From a checkpoint of a small image captioner.
Data: 45211 training examples, 15.0 epochs.
Rows from block 6 of the image encoder, named by matrix and row number. Each number is 128 + 32 x the weight over its row's rms, rounded and kept within 0 to 255. All counts start at 0. Numbers have three digits each. After the name is the row's rms in percent of the matrix's.
# side20: side pointwise conv (encoder.blocks.6.side.2.0.weight, 320x320x1x1), inputs 160-239
side20.121 139:138124060107045063116096112114057162169110144133156123139107087123120135167100105138101102140082107132119074121073087105094160177131148130098150217153069173135110142104165147157103090121130131142168099102142144148131179161117090217119114116
side20.122 080:086122136170050152163095138087152063127097101141159093157161095144130088112206191173136113146138125150178081146102136146133153087146138044110138167160154134205107139148142118150178155191143133129191128114151161149198188185127171131132136164
side20.123 090:156092110181052144132127107126143082177112096117083126132094124102120164155077127102144167097099113123100121121113151173126165154106084120138148045111083162148128157159147177149093194121133106098135181151132108161154111118154147194155160115
side20.124 110:135110089129102119098071072114105128160147162126129128112078155154126115194070117130094114119115107119137119102033081095103157157118123190134120093101102157164087167151158092185102138150125144107150119115143151101115187142114139225161131104
side20.125 106:071127092146108154143149042157137154142104142107171131155157154107152139160112165104088156154170073063057126107118116147115115134135095143122102050078142139103144115145128100168114176130096130111114124177079142103120181087118135185109126126
side20.126 100:166138086172092144089086128084096139154112114102100146098123058141134146130097067107114104201058092136157124122102126038122141150123126101099159197130121125136149158102204117108119160121123181136162120138105150098156089155103125144132134119
side20.127 111:091146093142092167140109096124134153142119081155101131123129135118131198193130102128091144112128119140104138122119151193108078128102080145082169060124158097101132138147085110143142144130107062102123135132101130091090174116133160140125140147
side20.128 100:130156110125023112111117061161142166120096132124170127170037155197127139166100087140100116157100079125087121104112129124075130179098102175126110040111106155130113142135141100145088122149115069132114117125095158124136224120132130185142110149
side20.129 076:187100122147145118136181133132098205149096121133106052163109128073157087080170124122132133186119112094130112162081175096192125134172152110131134162133124151142126121133120190085111111110132119131118176068122124147206107131136098131148118089
side20.130 091:165147168149068242088131162102177095186146138149134138118150140095140119096135142138109099134123198158183154106131131089072141190188125144133127180148120101140149123122136125129143157158114107118115115148147174181136065178128149110050142085
side20.131 075:160176106143186167153162143122164153140074118108127135104127107158146130107109159110149128105133103129192124094086158179119128164155105163132130168176156177114118121169116130189130162181119150134116165064140085108157210142161105101112135163
side20.132 111:221143119139095092092099187137120146130093149157191088148107152100090114092129093128142089128100148112132129101073120116093151126128129124105136206097075137152090136130093165194111116101096148108129124111134122130129091164111106156107152112
side20.133 076:135107099185079221134153114149147139194165125166132151170132111120091103143122103178113109181106172154150096104106133120106113158115070059128114099111124149114075123117137144129117143066151138148104113103119190110109142134124111114125144105
side20.134 101:114124115157084187153153153175157178129113159177101141094144066105144106155097094098130107037110118109135097147093161100104139146123150091138118160157151135161103139129166150128166161129117171185172118113153128148149132113100093150177133126
side20.135 089:096114068150095152155113082174097129118147114171163126155167162097153138242078172126150177080182083125105108151124112121144151162094101135068131067154137108107177107096135134152098117172134126101166129130095124112113221127134136174136122121
side20.136 094:105126061112044100126062144100099108199102158122116067109110136084121114169062137158130178131080080140118088127092109109118118136062141133091171110158091122138109137126159157170104137151143140122116142094116105100143211069106129134120142089
side20.137 072:121054115116092114176152170155178162126095207184128114147116157122137099120109093123151159164130107216126124107059124161102126137104143122147110128068097139201097121119149163171069160185179140149118090068090133081135126153121110121154141121
side20.138 081:103104103154100152129097130119123145073167088089104111188173094122105084115156120091132126136125141091128105119123122158078151095148167162173119151104144135160093171138183138101153132153098122178131139142179158097127144180160135154155160112
side20.139 100:149147071160030149076106083145148152152116118101196123178086116133168159198159101130117140162133080111098128108146141178102105143101073150103064058129124124121151106129135131133105189153099084084057100100123107114122127106104098165156096109
side20.140 086:112138163123061141093081078107136134139082132128057116105109104189073172112134154150128138169098123096090121111053089093101106121112127117166110148135059151123122154157147145113150158158146161165123092117130161120170141202090132126127125163
side20.141 091:118087082139121129176118160176123178141128182131142090142075103152103091084167095139140170118117174133121150103092134152164188132163142075134151191175135126129110080130133113188179191168090156092147113159134071103119112137120136172132126127
side20.142 083:175120122088141136120174168099126107144087093060037135116110108121219090114147079125124103156161171097122131171094110135145143146115158124174139184171081182164153144141096170144135129168170143176129127098146179188161092215107140147077144114
side20.143 104:077126111141081205058192101157075155193105152102127152151111112151112108130139110153090117138143085155116113129066118110138098113082117147085113000125119113144118130140158152124119148117125114115189111164148154097131223094085106136139121109
side20.144 101:137131102083064146159123194077100107170073110073084145060071111104133132072078105136105071117138180137174173119098119109120091129157125103107119188140126118136134161223125147129108148080119133153138123163144154096110167097135092163083122162
side20.145 079:145125097180040106129108107127187137116135138112106077140075174168133117183090143115105116130173150104132149105046146129123132132143136171097168221159111140134080171143100174222136133147114125173153088120109148094125131130109122163084151108
side20.146 081:131168132118145125083150043130085209141144165178184171141088149141174170172115120110161081104099096142180137122127091146158176124111126143116147076129056125096103102146146172130129072133136081137156135137130126119183201145144127142112122138
side20.147 102:144099071115081101128122131109133127154102173100098136139075135123108137195109093139113097152094072126133065126054137030119152110130090156150113052165117172135083121118179157124091122148129142124132115140140134081129164075126150135157103091
side20.148 080:160142148117128120150143130104114122161078146112072092109078142080148093109125113126127129144128182169135133129148160062098185094102101122214090204143078139184098098070087117127139150146125105123140148163123124074138084144141118106150185129
side20.149 081:189169111097117174195121105103123144145100125120084124151114146090107144164113090111145137118092141122142162113060140110138128156099107134138088163147067043135125132098132130128114168141107149103081119102160124064109145105154008166152120129
side20.150 088:145146111161058100120123066120149151104114140114165098163088139140168086201163092123090145077106127155097164129091091108104116084165109136109137099105112139166174140104083111183093117113125068070127139157128083087170209101151112213164091121
side20.151 083:134149142161114117151093103098100081192144189183088148195077136142144178110172133162126136166159110105134176114110180145105131061139064133136117118115114153074090115128114164109154159119129146178164113101144167119159174082119116144130111112
side20.152 075:126115024096095130161102151104151124195113150153103102110136155144121109172124119198115119169115098114169113156132077170109195092166153118119168111100103086148136132129161147127130128119140114173117134105146184101089157131139114102078143100
side20.153 082:165129073158140160162167218150157107140137197151097130096107168082121086141119184105117148112152142104144101096120120133123161118127139151123172182141075101150146068134115200105146175150123129152053076151129177170118074127137152121106221128
side20.154 117:133118161091146119118069176115122100112083112154126138114166100124126099030096160075106100153078201131154091098142118111131116133139147128141121243108104107105124099115145104137119115144203126167108133134127158177112080163175149070143167136
side20.155 120:122125081201092138130122051115132152136097124165200177167099130155107165186139083126132154116152108122135143111161117144133112119133077105093078057112159107128132124143111128157093110104145102105097129134099085125081143111098127164127106094
side20.156 082:150121103164119121126174201137116125137054077138126072072088154119126067108079114169121114158109129103114081127126066163133141161166137119178168176146088161132066128152118126144131112188084131174140144117187131216180175155147113113129158164
side20.157 103:110154079116119117100084080134168181160119104153174124124153180138135140200154115143133122120127134128115127115162167152160134168131070116102147057126107122112131136157078142172137164161092123093119161140139142115078118142147124131187100104
side20.158 076:144138127107162147137138153139097087137128158143105143147087133150106128098131116153135189160068125059130143088125158117153132173156197075116127147134132156130158099134141113123135158104156144165191109131191154145152041098126151179113162131
side20.159 076:173097104111095170158089103147126136166080133126117155148097084103166104089091104167157140089137113156200118140132147070109088142111114113088152175134138127125120162092195089113208150096125127149127137165174154188172137193155099045161137174
side20.160 089:212119133136165115148132135106046155099130136107075171140103127119133143161145163128137152160123097158082136162112134147112162081121113169126160137149113099136069117116152126145115110138143107131133073197090151120111159112123101153106130138
side20.161 080:134190103103123137095102104166113133139131098092116122106169079109106109091178137147139140155082086107155045114179142079160166145133139165102130106130142144133143119150140118142106114182147155164133134118129143107128165136125126114116127144
side20.162 102:152081086103133191111179103139093069198030137114165082142124130103133102124121091133094136162124148164091110139160163126129108107139146099111108108150127118155158076134119125146113176102115144124161112129095104150158179128111100135119095076
side20.163 093:123136189149154121119156089134094148136205068139146067159154106146055142126145115165080111114106087123075129135161147181110068108144092159158132086100145133112117143101166104165137074094067153074118099166158154149143118125153165164115115142
side20.164 084:142114131146131111151124161143147140122138160108160154166132109088162106111143160166129099099146088157065166112128159167126149086082125196147102155142139124147091131141168129153177063101101128138072125129155097144149181120152090152148110103
side20.165 165:086133126186158136115174066150135133071118131139175146128084153161131134182143142159162151111147098130115126180156142171145117130100119122148164072167144133111124106145130131148138115130116141138101135115120117128105158127134106161142127119
side20.166 088:135125153103103136092109170115111064150121136134181107179112138131104129113113134128183116145086121107141044095140108133155155152154099120091156182096112148188112127124157130156120112126118137117154125148156174136135064175139120103107119152
side20.167 095:119089166058117213148126088153141113112105110132116128118077154117180172050163166110116125150133130083131220191159160097202077175116153184079080064086117148128104138104127141146131066094086123128075144141091148197137138169156119102125147134
side20.168 098:102122146107120129120115198167176125108125139111080123119151096135140109029125187130169101119152168092183083191104117127146136213146142188095122218087121147122174165157147135152126073124124124142117188121133131109111104150101146061139149138
side20.169 092:174138189168171089125111123141139142181104136098105069155172148176099141151118107133104102144152117104124080191124142174090106135118170152149134161130127129143130107125106121134110076120117118156124129151158131147166092191148160119150188129
side20.170 085:136143111175074183132111082096096126132110101095163098149141105139114178208085135127130119147090123120067052106111124071078120080125114160189108078132118110125131153150133104100116164141130141163149114122112172139129145093088185196093144166
side20.171 083:167178142078159110119089074146126166103116113115149146155159124159126134119120123105113128155131123122113116132138110075142173109107147116119123057163127082192133101163159119124112102152175139174136135110116138156120185153116109082132127106
side20.172 114:121114147070123162117126210128130127142143102097136105115128078095052165050118123096139080082093121129158090123143111113154157140128131140099131192112110112168155133171104132131136105098149124102112136105123162111140106114108147118095127082
side20.173 082:128112116058090173084118090154169134155109141105140108108128040172104115134083131133133175180163104159106039128155116083156128153158195087062161154122102176113114180173122140116140124118120163123104140095159185181096105088108126168077137119
side20.174 090:133106165169150183106116085120125082099117140154158114203123071126092141153090172109108086115063080165108096133096135159070114104111118132188090149189103112157120133124151159156106097123172141112117132108187147144138081151125114138127172146
side20.175 092:164132143139147102140118109118060149120095134133167069137153148096157143150129132105179108145095091125118113185141157102115128125155102182154111122107110113118121157134129177178128106120123105063120126138099156138090124090127152163133113071
side20.176 104:134109109107113219112099098165132065171120151156167084077129068111126105095090111140145099104097084132116110128124120106114155135145069089102086131121116109130111117170158101147157154147170096112087149140139132086146117156086180115152126135
side20.177 103:186124114145138159108099088119076050146056173084160070179164115191132148153110149114105140158140149155142152101131156153105105109149117099198104090145098140119122146111111144183119161126149110107107125118121105156114159105135133125168109122
side20.178 084:114141151202161051151121122147176133135091133132151146119097141126072080136115154144066123159127118109121205145120118153101064117130093160183162099126152118061130124186156116131121104112088155138083110144082146106138155162188156127122173101
side20.179 088:147151146140167163113103182096141078109145147108064099178168112170153128093148138129130157157133183129187081146091100146097147180149103075082126161086144158159103104135044169103104105147126136154118136130072186131122146184088105123125104157
side20.180 087:134116156104127090139133190152177129067142095115123180103082108136084160090129101130116120104124150164149100092123153138116134140124139076138155203054123144115119151113144162121088128088096096114142138128127117114063137147101097169106139152
side20.181 078:139157122100139098123120106051104127140095181147092117114134124088114133136143108137119153121142154153150164136155129158115035150106146093114099132123133084095145117158152166095144126094113124135075143091124180079066089079149075114081086120
side20.182 088:154162113152126072190110127098088126135069134136112120147129138135150140250128176144145130177097092084141122097127172088024129094122105134134111121113145097138112122169112159149110148129173118115174133156144128165105175112118121104148126110
side20.183 089:119104165121105140102092105176130094125041119100153064122111048088127107127069071193121074122079046088138082101136145141098132140148083116173096143114125110169081171112157163138151137161147152119127114105113133154161113159092097144101131114
side20.184 079:169102150079152178061095179128105115166121111160109100117154108125135115115175104138168105165128107092123020143145125075158152155149150107152102092111141129144147119125160140109145170131115136147171168117179151141138133178114099125110100198
side20.185 124:127110161120145177133109114114108163160147136111125105144127096121093126077150152128133104132114116052141113179138104120182123168149168183164143155106127152175115160155111175118096145111082156116138162107144141143144111168183101103175158124
side20.186 091:155090124130142108159109115113094087147067117089162088129114168130114137142097148123122113115099115114092146115104148140089115145078110157143121143102114111161144092151117140161115164160115147091127126152140144131186158131148139130148141106
side20.187 090:113121121123118156117101101113075104174086135064139086132202099114099166149136155174066153129102147131074107117140154148093143136163159117154104129095084170104077111090124172196124156077138149150142122101161104207163160107093092137138114137
side20.188 083:157173098061169082157094210081140185107140114101031148141156151186180036151136086127128117136166106184142136110136127133150126115159052128118120099107104161149061137139123105116158157103129188124122129147147092134117195113081127124125095104
side20.189 088:126127128093138155102129184146119118135071133070080110084194169160196139113134062120137153126090096102183045161100142050053127134123125138159177110152145141111163136150137120080109110168092125172156131087143123140156174164046102103113109145
side20.190 090:166125155087155157086138088124093090149151117082124105135115090117154139152135151155097091146129124084118052159121100125123154163091148114185126098152138100112097122183137133162146176095155144143149167094160170123144071197059134141152135085
side20.191 100:151100131141102165119112102137073100147084137068184086136146146108110148159099087128135116146103093173149080211132174129095123147123117130198098080176100111157120113138160171092152168125097134099137100108086150166084157121150180148137145098
side20.192 101:196113145105129127136149110117078104111119109141151107149140148118132097189095202149148132090181109120157127135188126114107132094120155159165082087132125156139172128125101108095133130108109112097074140097094124131141158121072103138126129120
side20.193 105:159126127174145091151143080117110144103089105130138112139132131118069124177115199166123119106117110151070158121112145144097084113084102147143103086123152097065104080106138142144089131110083130080125113135124152113053138093149148108133099106
side20.194 086:114078172121130169099088126194150171110175147188077087142125131150116126047145125131151129153111193096117079103179120176150107143125126163092142159080099106142126111116081164127105109129122112109105138103114192151148092160120118155163080107
side20.195 087:130140179133177150107113162179126103114107124096062130142119131124152124018116126119165156152124097149156009160132091102139164113097142127122128164100147167159132139145177136149121147104117123132105117103163139136129135126108095073156119099
side20.196 089:182131074077135129104168142132121142182083180077098096073130130172119106137147110097176130159110089143186045172114105055150128113192154165150116077096115106111107125082178167107161197146159107153118133123109127146168143144067108130174100125
side20.197 082:144114106150151110119125138146154139166157205118046093108117083105084105101146119109088104184151150083148101118113161171085148101095130115144149146147126104163092124117126110154132104120132087126137099148125186087101073133146151104072119179
side20.198 083:203158114138168085162129117164147085151069141123056094171158133140140120073107126154098165130101100090116114144119109144108103123123179114142081190121126144154118125113158142170133158115135107140148098112126091115156097142094160109129116103
side20.199 089:124076099162122175190148147167180185122166117180177196149140170126122128074137164118135158143172149148148182150132138238203102163141119184122102130105103192085162144117115147112101094129120162190146095143202162156150188123185152124141133137
side20.200 119:068144160132216141103113091111107129087149113143114121172127155154119140064132147127134156096115097114106178198125040101186135112147125186135112053123130116093141097107147131151119143141147093148107118103131090200099174177152100112109194149
side20.201 094:232151149173114120129142063111127134158135141102158090110146103118085119154085119149166093137111136137125058143207115156061107147164093123101101147053085094090170135121115095093143111111122124078102167098126109093106125107114183130120134097
side20.202 093:147174191128136109132128115116097142122127094160158064148162142163151110209135129136177160150181084144137083148129141140163111114148099142142119028125155089111131155115165073116162113117133136181139206118133161118101127151142132106127087140
side20.203 093:094123190165159147147137125103123164066140134170176159137123137184151140094147194081151129132112056138132126192109117151198146136130213140172152076106113125111127119139156123147092074131119167157145155101165099208147166120185157096104150103
side20.204 104:173108092108071173116095111108121120083108099090146145093070163110113225159105138092114139150115099123125139140086101103113093151101145137110131139145153106094092149156162111105086109057098133107166142117124112116109111133128114202152100107
side20.205 084:111132088143252065164161168113156174089117106171157156105183120158163113146129144130167146125158159147133138115185154102139081161121163110139141085149200147126129085137168113174095091148130112169133140062139083144088162121118131127100134185
side20.206 092:068142132144169126124135129135134132057116171205105124111157142115125085140161135108131130121146087153117162169143177120174112111137182110161123001134163136084124129114186107111145089174143146181140128125059112196104125129177129123112145140
side20.207 091:095114136154050191113101090110129090092085123113255102093106094168110186083092120129131130087136133151121105125140115136124089105166154111135108077043147113108130136166151128109142082094120123087121104117100088130136155147142082094143108104
side20.208 086:184130026098063101096029151125103091129160093151196151143101104105154115133146120126138127112149108105118071136107115118138111111126082103147109142101084111133118132114127127190161113156136093157146091113133097142096136145128242135090135169
side20.209 109:062078137158117088139165117130157174086137126201184150146090098133101136171111055132148137100161051143131122158139118090156141117149165135142127081190116146178103158125166135138148120175168166210133128067111153150181206158180159125125162183
side20.210 102:063113142135098201137091132131093109146143131119199098097110053122076149083093113091094110128120082134144063121123095151122127130153194098153119137136138113109071150188080141190102095112088158110116153148107122166156161127183106142142128118
side20.211 106:194135106126081223130122106114133146152071145054167076113116086139116131117097110091109097152116111121142093121146134131105105138158169084137115139111102077135146137104142154114158098116120136108113151124120133147134180078135140171144122106
side20.212 081:124100100181118164135159148128113070125076095152210118077095100172059155109076104119108116112105103118170111109150114147045105155130135112163127192132099095114124120161079063114087077099161138130104114131132113118133077161125120098140132140
side20.213 097:124138138138179135111114116084110135085115116187131097129116120120140145073122201057159105115130103130107202153149158091105113091125125175121127077139144074102141088116114101150130075111091142140124154144093145178145181126162184090094130123
side20.214 109:099120114112177105140101103093068100069134125197107131160157096122113140072107191116126120081165103128105178105159130059160114156122154180113098109079166091122137100090135108164116071108095089140096134158114133138132123137203153101124104080
side20.215 087:119178196129143129128113080160055142080133100155069122095135145091125086109142169145123115073112146190142131137141164145129074116142113137167134143070083114194131125115195125134160158155110097189121143080100120114186120116131153119140111138
side20.216 144:042132160153127126137144105135151139065111105118128141171087103113099121160123122165158123120134081117175098192124130167169132148111121152141178074113151092113125134139132145134117143121141136129110128127136116141114186138131102132153150146
side20.217 106:085149174089199165088110068086105152074122155185117154179142137141179155098113112118136141069108094144118157167185119091133104108115197172152117040125142133086091141081145151149161117130100091160099118096167096159127165161184101085105160120
side20.218 115:099138132085202158121097177108133142135122122128051151137126115135182130005099149116142128100119189120111090139147158138123062157108118099077115168079131086114119118126073130087128109068067097111075132124115099114110051082108101108128118074
side20.219 088:168132109078145150081133106125118122121125165134132133119159153201098137105172145119112127132153091150169120113155154173131137092146139120093088130070091096112142113124150125143127179111140081155097159101091068147073091095096115151114089138
side20.220 101:076113180111146166151152114098096156080150073152128109139173108139118144080127146079135134144180105171078159117173146088139112114143156132132098136113151113110077102131137107139136095090146101151113125199142127225114132109173109118082115120
side20.221 106:112144149204111203145105098109115097136075107159174106156210132130114111162112149086142134167095123117095126171202134078163066113132139077140079079113114044111136123143142139135161170144111117094115158122066112182088169127145149078149160093
side20.222 091:077133168139133187130115150117113161050161143169074182175123135169154162109164160115127116106138103103119150175084121144164169147153142189106100123188107106143102133131108144109148091138124167152164103120130124171150162124168119126110169149
side20.223 088:050113139132206121115129090137121146137120119174155152080120097147112094147082148077157138102152061124100210155149147107167136122071171179153131108121149119084106125134138108117126074132126134161138110155090168185165147101160126117117129080
side20.224 091:080158118120167179104138105095155173092123120098129074148168109132113153097095096149127150165127056128165114177084131118162122124121164173198106045101169045146121158152210123154208089114095138198165109096092148180133116171137119086135129140
side20.225 104:152074118102110146110132115133111155107096125154161089133121140161112155103132137144129124179078072122135161131068089145101111095121138142120089094076105152119110124088123182219108126088098108105083138122087088129100108117089067154124073080
side20.226 084:094197119129177215171101128128167158111107142211141188145169176124110151086118134125144139092174093127126218122148157111114154084200161128163088088084174114085159114113189080111155085114172094161143166122125123177113183156165128117097143147
side20.227 094:035114116177129138140127120141137153102169119158114140130148136133146132085105133129126141159143095129126121156151087155138164151136145145136146087155089147141156143137162130101110126173136159151167162098135104214171199142213050136106137132
side20.228 114:096117107100163170111120089124133145067111160121153185143150139136097138068099129100123144104127054106102171163146137084177066084137192144150089066114128126122110158146171154145145123130120149137104121137115112171121156105205126100097102084
side20.229 097:104083178160101141109167060164125068127152148155203081152126099103101154099070147110117096118046068178093161081133082154104115125110147134165134103168164145086097168134150169204130150131128127127075104115112129182125129134172127139137127128
side20.230 098:079134203112163116154186122159115122122157117145078150174188095123139152171149105113132132119105128182122118116071105120113107110136163169146157116153105102092174154180180162135141069133128174170152138115179139211160138165151152111134158164
side20.231 103:076126132244094173195156102139148164060187187212147117112118160104096167079120141103113107106134082166092178098130147158144084118150160140172101071134122090107122193116124141156107093110094066141063114114146101138136189078213107120156160150
side20.232 101:109143154129177145133123147094118092132146071182126179136140139154132155023132131082105138078115101177139149143149132056162155125155170150099146149137134103139134125102131116158148124114116127106123142153137162167146108176228118105113145118
side20.233 093:087116137201109147082097119154127157102189108070206111087048199154171183126084101127068062105116107135126133132133116165118144084114085119110084215102163039107102124133105118117075056120135121093089099122137105125119132066169122121112121125
side20.234 087:097081159123130221160142058092151116140138147130171113086089108109118143095098120118093134107175109110094114192121068150153126135088170104185123102128090137142089146116133069176158103128154173177216083133105172145182159138106162112152150148
side20.235 093:156100132160186155163139078101112130109162088130169128098079122104150148152115104137168120114151062154109151117148168126170084112117099167155143041105150105097094099135148092138083063105113063107072138171106116114099126130100133113128107110
side20.236 110:121135164086161195090119133103141122097088107151150089099153130164136138075134123065122100109085085109128175158136148093167078128170164115126116089085154114098108087085170174125141126106108127107100184118161128163107085153191149109105155063
side20.237 104:087115167153181098165162085100136139053114135192096163173193156131156131133107176119117131100135089085111151183129123113163081109104166177109116088135112142096118095136138114122133118165040133098126102114155112160124164116212128131122147132
side20.238 100:154102157192150145134147078118141097110076146154171120120135093133080103127113145077163177087137113138110154162140134127170151149165166116161140074159100105145092123101129153111153128116053081149093107111160095165150204144131099127150146121
side20.239 102:127092148103183139151169112150177143143153170171133092146116132106071141142131120117151115159144100111121077155173126140164143138148109187142109068102137162143108116156191149128150085144129135191119133149131166148171197178123066120186177092
side20.240 084:132122086176141109117087127126160088114183098138100183164128103120132128142091158123117105136118109150116202104094051143117143173143074116164106107200172172159127215153111138100106138142060151179142168107143132070136124092195124135168175115
side20.241 097:081151150085166128110144109090154127120095098091201126130152152152095097215160169127139133079152128124115115170156152171114117117174133158160104125174167168097150104124179169118162128162146118091112184136164092188153176145124144130087207119
side20.242 084:103105143148106132184145139126122114146127129151152129178164116116071103148107143173159147181110107097105142139193149142119126149150176146165125145107086085113133108132110145102111134117124091140069130149156117121121190107124103144136141069
side20.243 107:062121161132235121102107116113154115118129164165105158141147190110132143204099123112179131145122151098115194190163110093152083148128216170114136064111146103127075140156166113107089064122093156146150130164147115143050130123204132124140135101
side20.244 112:140147109090082098153105089144137098083169113117201134122098077108106123092122104152084110081069138134132059122129134097085103135122113139135126166123119138131103119162103152126097103114067108127141146132120126124159114141131105125104106141
side20.245 108:130145143178118130140124178132142086168157160161017137118133106146166128053079092093116132113118150172120202097114159144089116120148151112110130192090109127107152123120068138141178125109110106109135063107114056140124070148140146105147101131
side20.246 101:084122125183164171168123102156128168121086132132176099093205186145120121195159084193156134116118097132112106095148113120154134104120100147154127106093129113136138135110136150144203135097107104102142122179117127166061140162151122166098150127
side20.247 112:166121064090067168139101112139089107144152132131124113102137091124114143158081093144132141112103109131121091130072120062084185111142115143087115204117130140153099155141155140184081159107129089132134121141137100061164143088090056158089121121
side20.248 085:091097202207114142149157111174168142154146161197130139086132132124113168175119130159115130070215144132127124092101139207106070156178131106141155180096172106099135169119123082171111084137136126126115166100086117131130120122168125127087176156
side20.249 108:102155130142176163162152066139120080120126179125183109152156151188144116152124113119162156145127081135139098155167133108139096184125129169112122052144162104114145182186188135090171133096096143127104185128146121164134154141149147096134111114
side20.250 100:062147179173185127113119124171098122185097121149088165106167147205146143097092129109125117180100189179121078098170159158102152130181153109143127209176155140097181105158126164136166119117136137160082105104120100142119107145171186074135123115
side20.251 087:177112165170069149128138129154134156140098091125151181150107068137125167164100149150169117130108075146170135112145079103096085106096115116146150144136103070102179144169098115152053084111149166124125151081171094137092113090090125185180156095
side20.252 083:136115107203105116093115177094137138144161155131137145071140152127151161112092057100110147129123113119146074131120138128118125202144192138089124183141121128176156125184126138070105134148137112119110152120167116129153124122138204113111177121
side20.253 095:150145194107149179143124079105140088105086176093149136155163116142098104125167106149133105139100090177131104151041131094146174134146155186143138131074090118155106105157155142138092172119130133145147130108207153092131136102101105147120139128
side20.254 117:191134095070127108119124105119125119153087122076129105118080078091099103068099121060131126115075110109135039120089136082152148161095143141121131184122055163114098148138144163125091084109169130147136152079137134156163102113121079136133098180
side20.255 096:128129150119160128051096156172119104207109169177113158148116103144126124048121066122160123172165116190153106114158167112149192131152100129126122172100102117142139146103155099151124112106145146146080128125196127111116108131130137168134114076
side20.256 096:093159142151168109138115141137137160105136135121226063126140124116043162176156142107060135123133100125163093156131130130160168100138098079177122112116093135163158129139178103081126130153121140110095155126164074145150148097122084084118128109
side20.257 108:107158146117218077133151086123149175080110107138160164098174147116113119113117164098146160136148104139124167135174122096174096132112120159149180061106162110080119133122126121116158095149103143149116144147126113168103132128183121122115123074
side20.258 110:146061123112091172141150129125127075086118148088139139146117121116143187069112056137054103123110163139171065083111147143118081155164120114083137198075125122105132140182159115099105090070165149128148154127110058161105108108152107121103103143
side20.259 097:151169072104150175078116126159110103134128141136024153101139138123145145045148121149207129093134136163136148155189139096145112149189131103138139140139120124154121114163178132180165176121181167147102033149103099151174154167103121089157130098
side20.260 096:103137123157220114134116086119146134079107136086165129149170153134145150145155140122129123089163113169099145116163151122141121137155141158081095017095141120097120143104157103113145141087088140129103148096111174136141164108092167149076157111
side20.261 100:143123161156069177099143136093103137109104102083172091074097129095077144098114069091087099108055075090126053080114122112054126148153128136214149182080144140124126106147125155142095134097137137149123126156135114163114120061119119108134118120
side20.262 095:121143170141139140114170108098113160077122100089185158134114146104091126207104170126120141085142116147076167185155130153154087149087158116169153069151125121101137176081150094123167139113157134114106145121106128157107151103133158133174134141
side20.263 090:103123175150145146160103124139140118130116119104223081162145125094131125238148095075131124089141111170123099176185147164137103120137111135100151088129140104108143092141150110063144136125111110084149099125142117163033151131114064110142157141
side20.264 089:158115166093145146109142148132113142129120115105127132089138125147124087056089163138137096154095157079108160084174191077133149119180155161113110154114110124104125105107115124124202159130185126122139122136126098184111164190134176084102133135
side20.265 085:111207122182131099154144066137121137139171136120201142174152161138089146211117164093179151082166161148110206162175123180093089127140090145119106113125125162133085154129093092151122111117139085145126109113107142119137149098181114140131083124
side20.266 092:055159148127179173137100182139131111101169175161165178143122144153096133149130158095153120128110097137089176140150136130121121131106158134144138132154172129101137176123093086178081082103110147153107110168122091158148154150214152115081111077
side20.267 087:046123118156120157121122134155149153098146125119135137131115119112091128101108092104112147038157095101106122150118085116142116067102169181073185083148153178163103117090114141160108149106170201160149136117145099160129145094147099172128152108
side20.268 101:115133129203168062114159092153143163095135149151209141129159132132106121201112145135147213145141133115113122138171123153133128117124135123141149081096142086103114180139129114153124117132044130122109124105097146163110136142158141134112145148
side20.269 081:116111109182081167107106084107151136100144162091182122124098133093078100194146141093058122149147118100148158084075069121124157110119115141123156118153113117131083082111111114078143104138103208138130137129108158146100112145168061108104171192
side20.270 105:151118082056174115107131072055056109184099143099062092089132104156139154101122170171098136136094110100089124153144177068166136136138122176146128087120069165181120123115156153167141140119199143140134159131134163175167184134068110112133181135
side20.271 098:083137127145180124142146118117130113116102139125209160123178130116096110139156128127167184125149040121149194157135141108161120163090103158133118063085151122129115167124160140124198125126142134140121191124106188193101150126146105132104193133
side20.272 091:125132145074190126133078108137123097103086098080152140114164106176171074149124093116167179119151071155099154175158136090119119161109181170114113098093159118155158146187106143127141076145168079147124108157123170116127125205130176128121154138
side20.273 103:122087092198083151120115112113108125122144127062098106128141089094080187104076115125093089134104101150143078107095123130078126162119173100127157203128114121131103148154139132088133092128118094183106113126163097099139095112176114140105138120
side20.274 086:092149120221154169158138077130177160107139161186183162169142124132147124098129101087147098078090110095086179132061107197134164145076141141086093124173113122162202125085110123135139053158103107155133123142162162121091111113192124192097144072
side20.275 092:050166129157158121089120150103113110083144156232142153170110128144095206106115137094142102128146093108129205099137106087138120076148139175109141151164194143163128138140126136085139095135111132203148148146114183133086124142129103156136173132
side20.276 133:170069089092062100083040138064094113154118126108095059083071094085082110106086111123070070159072139099143135088054104130154133175119145119149072176169103158151112148151113146177113132087127155130113142106144134133139119168131114181128162142
side20.277 089:105162123133100140154160194093125104136145140138122113184144106167064124138114151152056073138069139093135115115168167157074132156116130099088164234132152092143117103156129107130119166126158063095139112149124026076126128131121110112143166136
side20.278 098:120150137128240152138127088092120115088112166134109127120200150121154132098147135091133187158176100120117147176181135085180137099205167151164101113106158134109115158092137143119165083105125163158126124101131120177148141176192097129159182123
side20.279 122:188137079032106083124110092133129111148113105095185094146107070122067098065094105127135091126104085082130111129042131054163152168136121113113135131112062134131106121138154140162132091133177129152144122136137162139176137153159115181133107132
side20.280 091:119153130158114119124143100120084144134081172153141185093156101154085113138108118145149142142110134152133122112142136164138170112162101070101104181113149105153121121099136169128195110122114154156137147126103105111141161122181155132180125132
side20.281 114:178157096166108136149124143116134137189080139114089120074128154137089155110112133105132088137123123159151132098110157145144144139153105072122125194107135112126138109092109142132177149137155122127161094099152167101124138092196147084108124112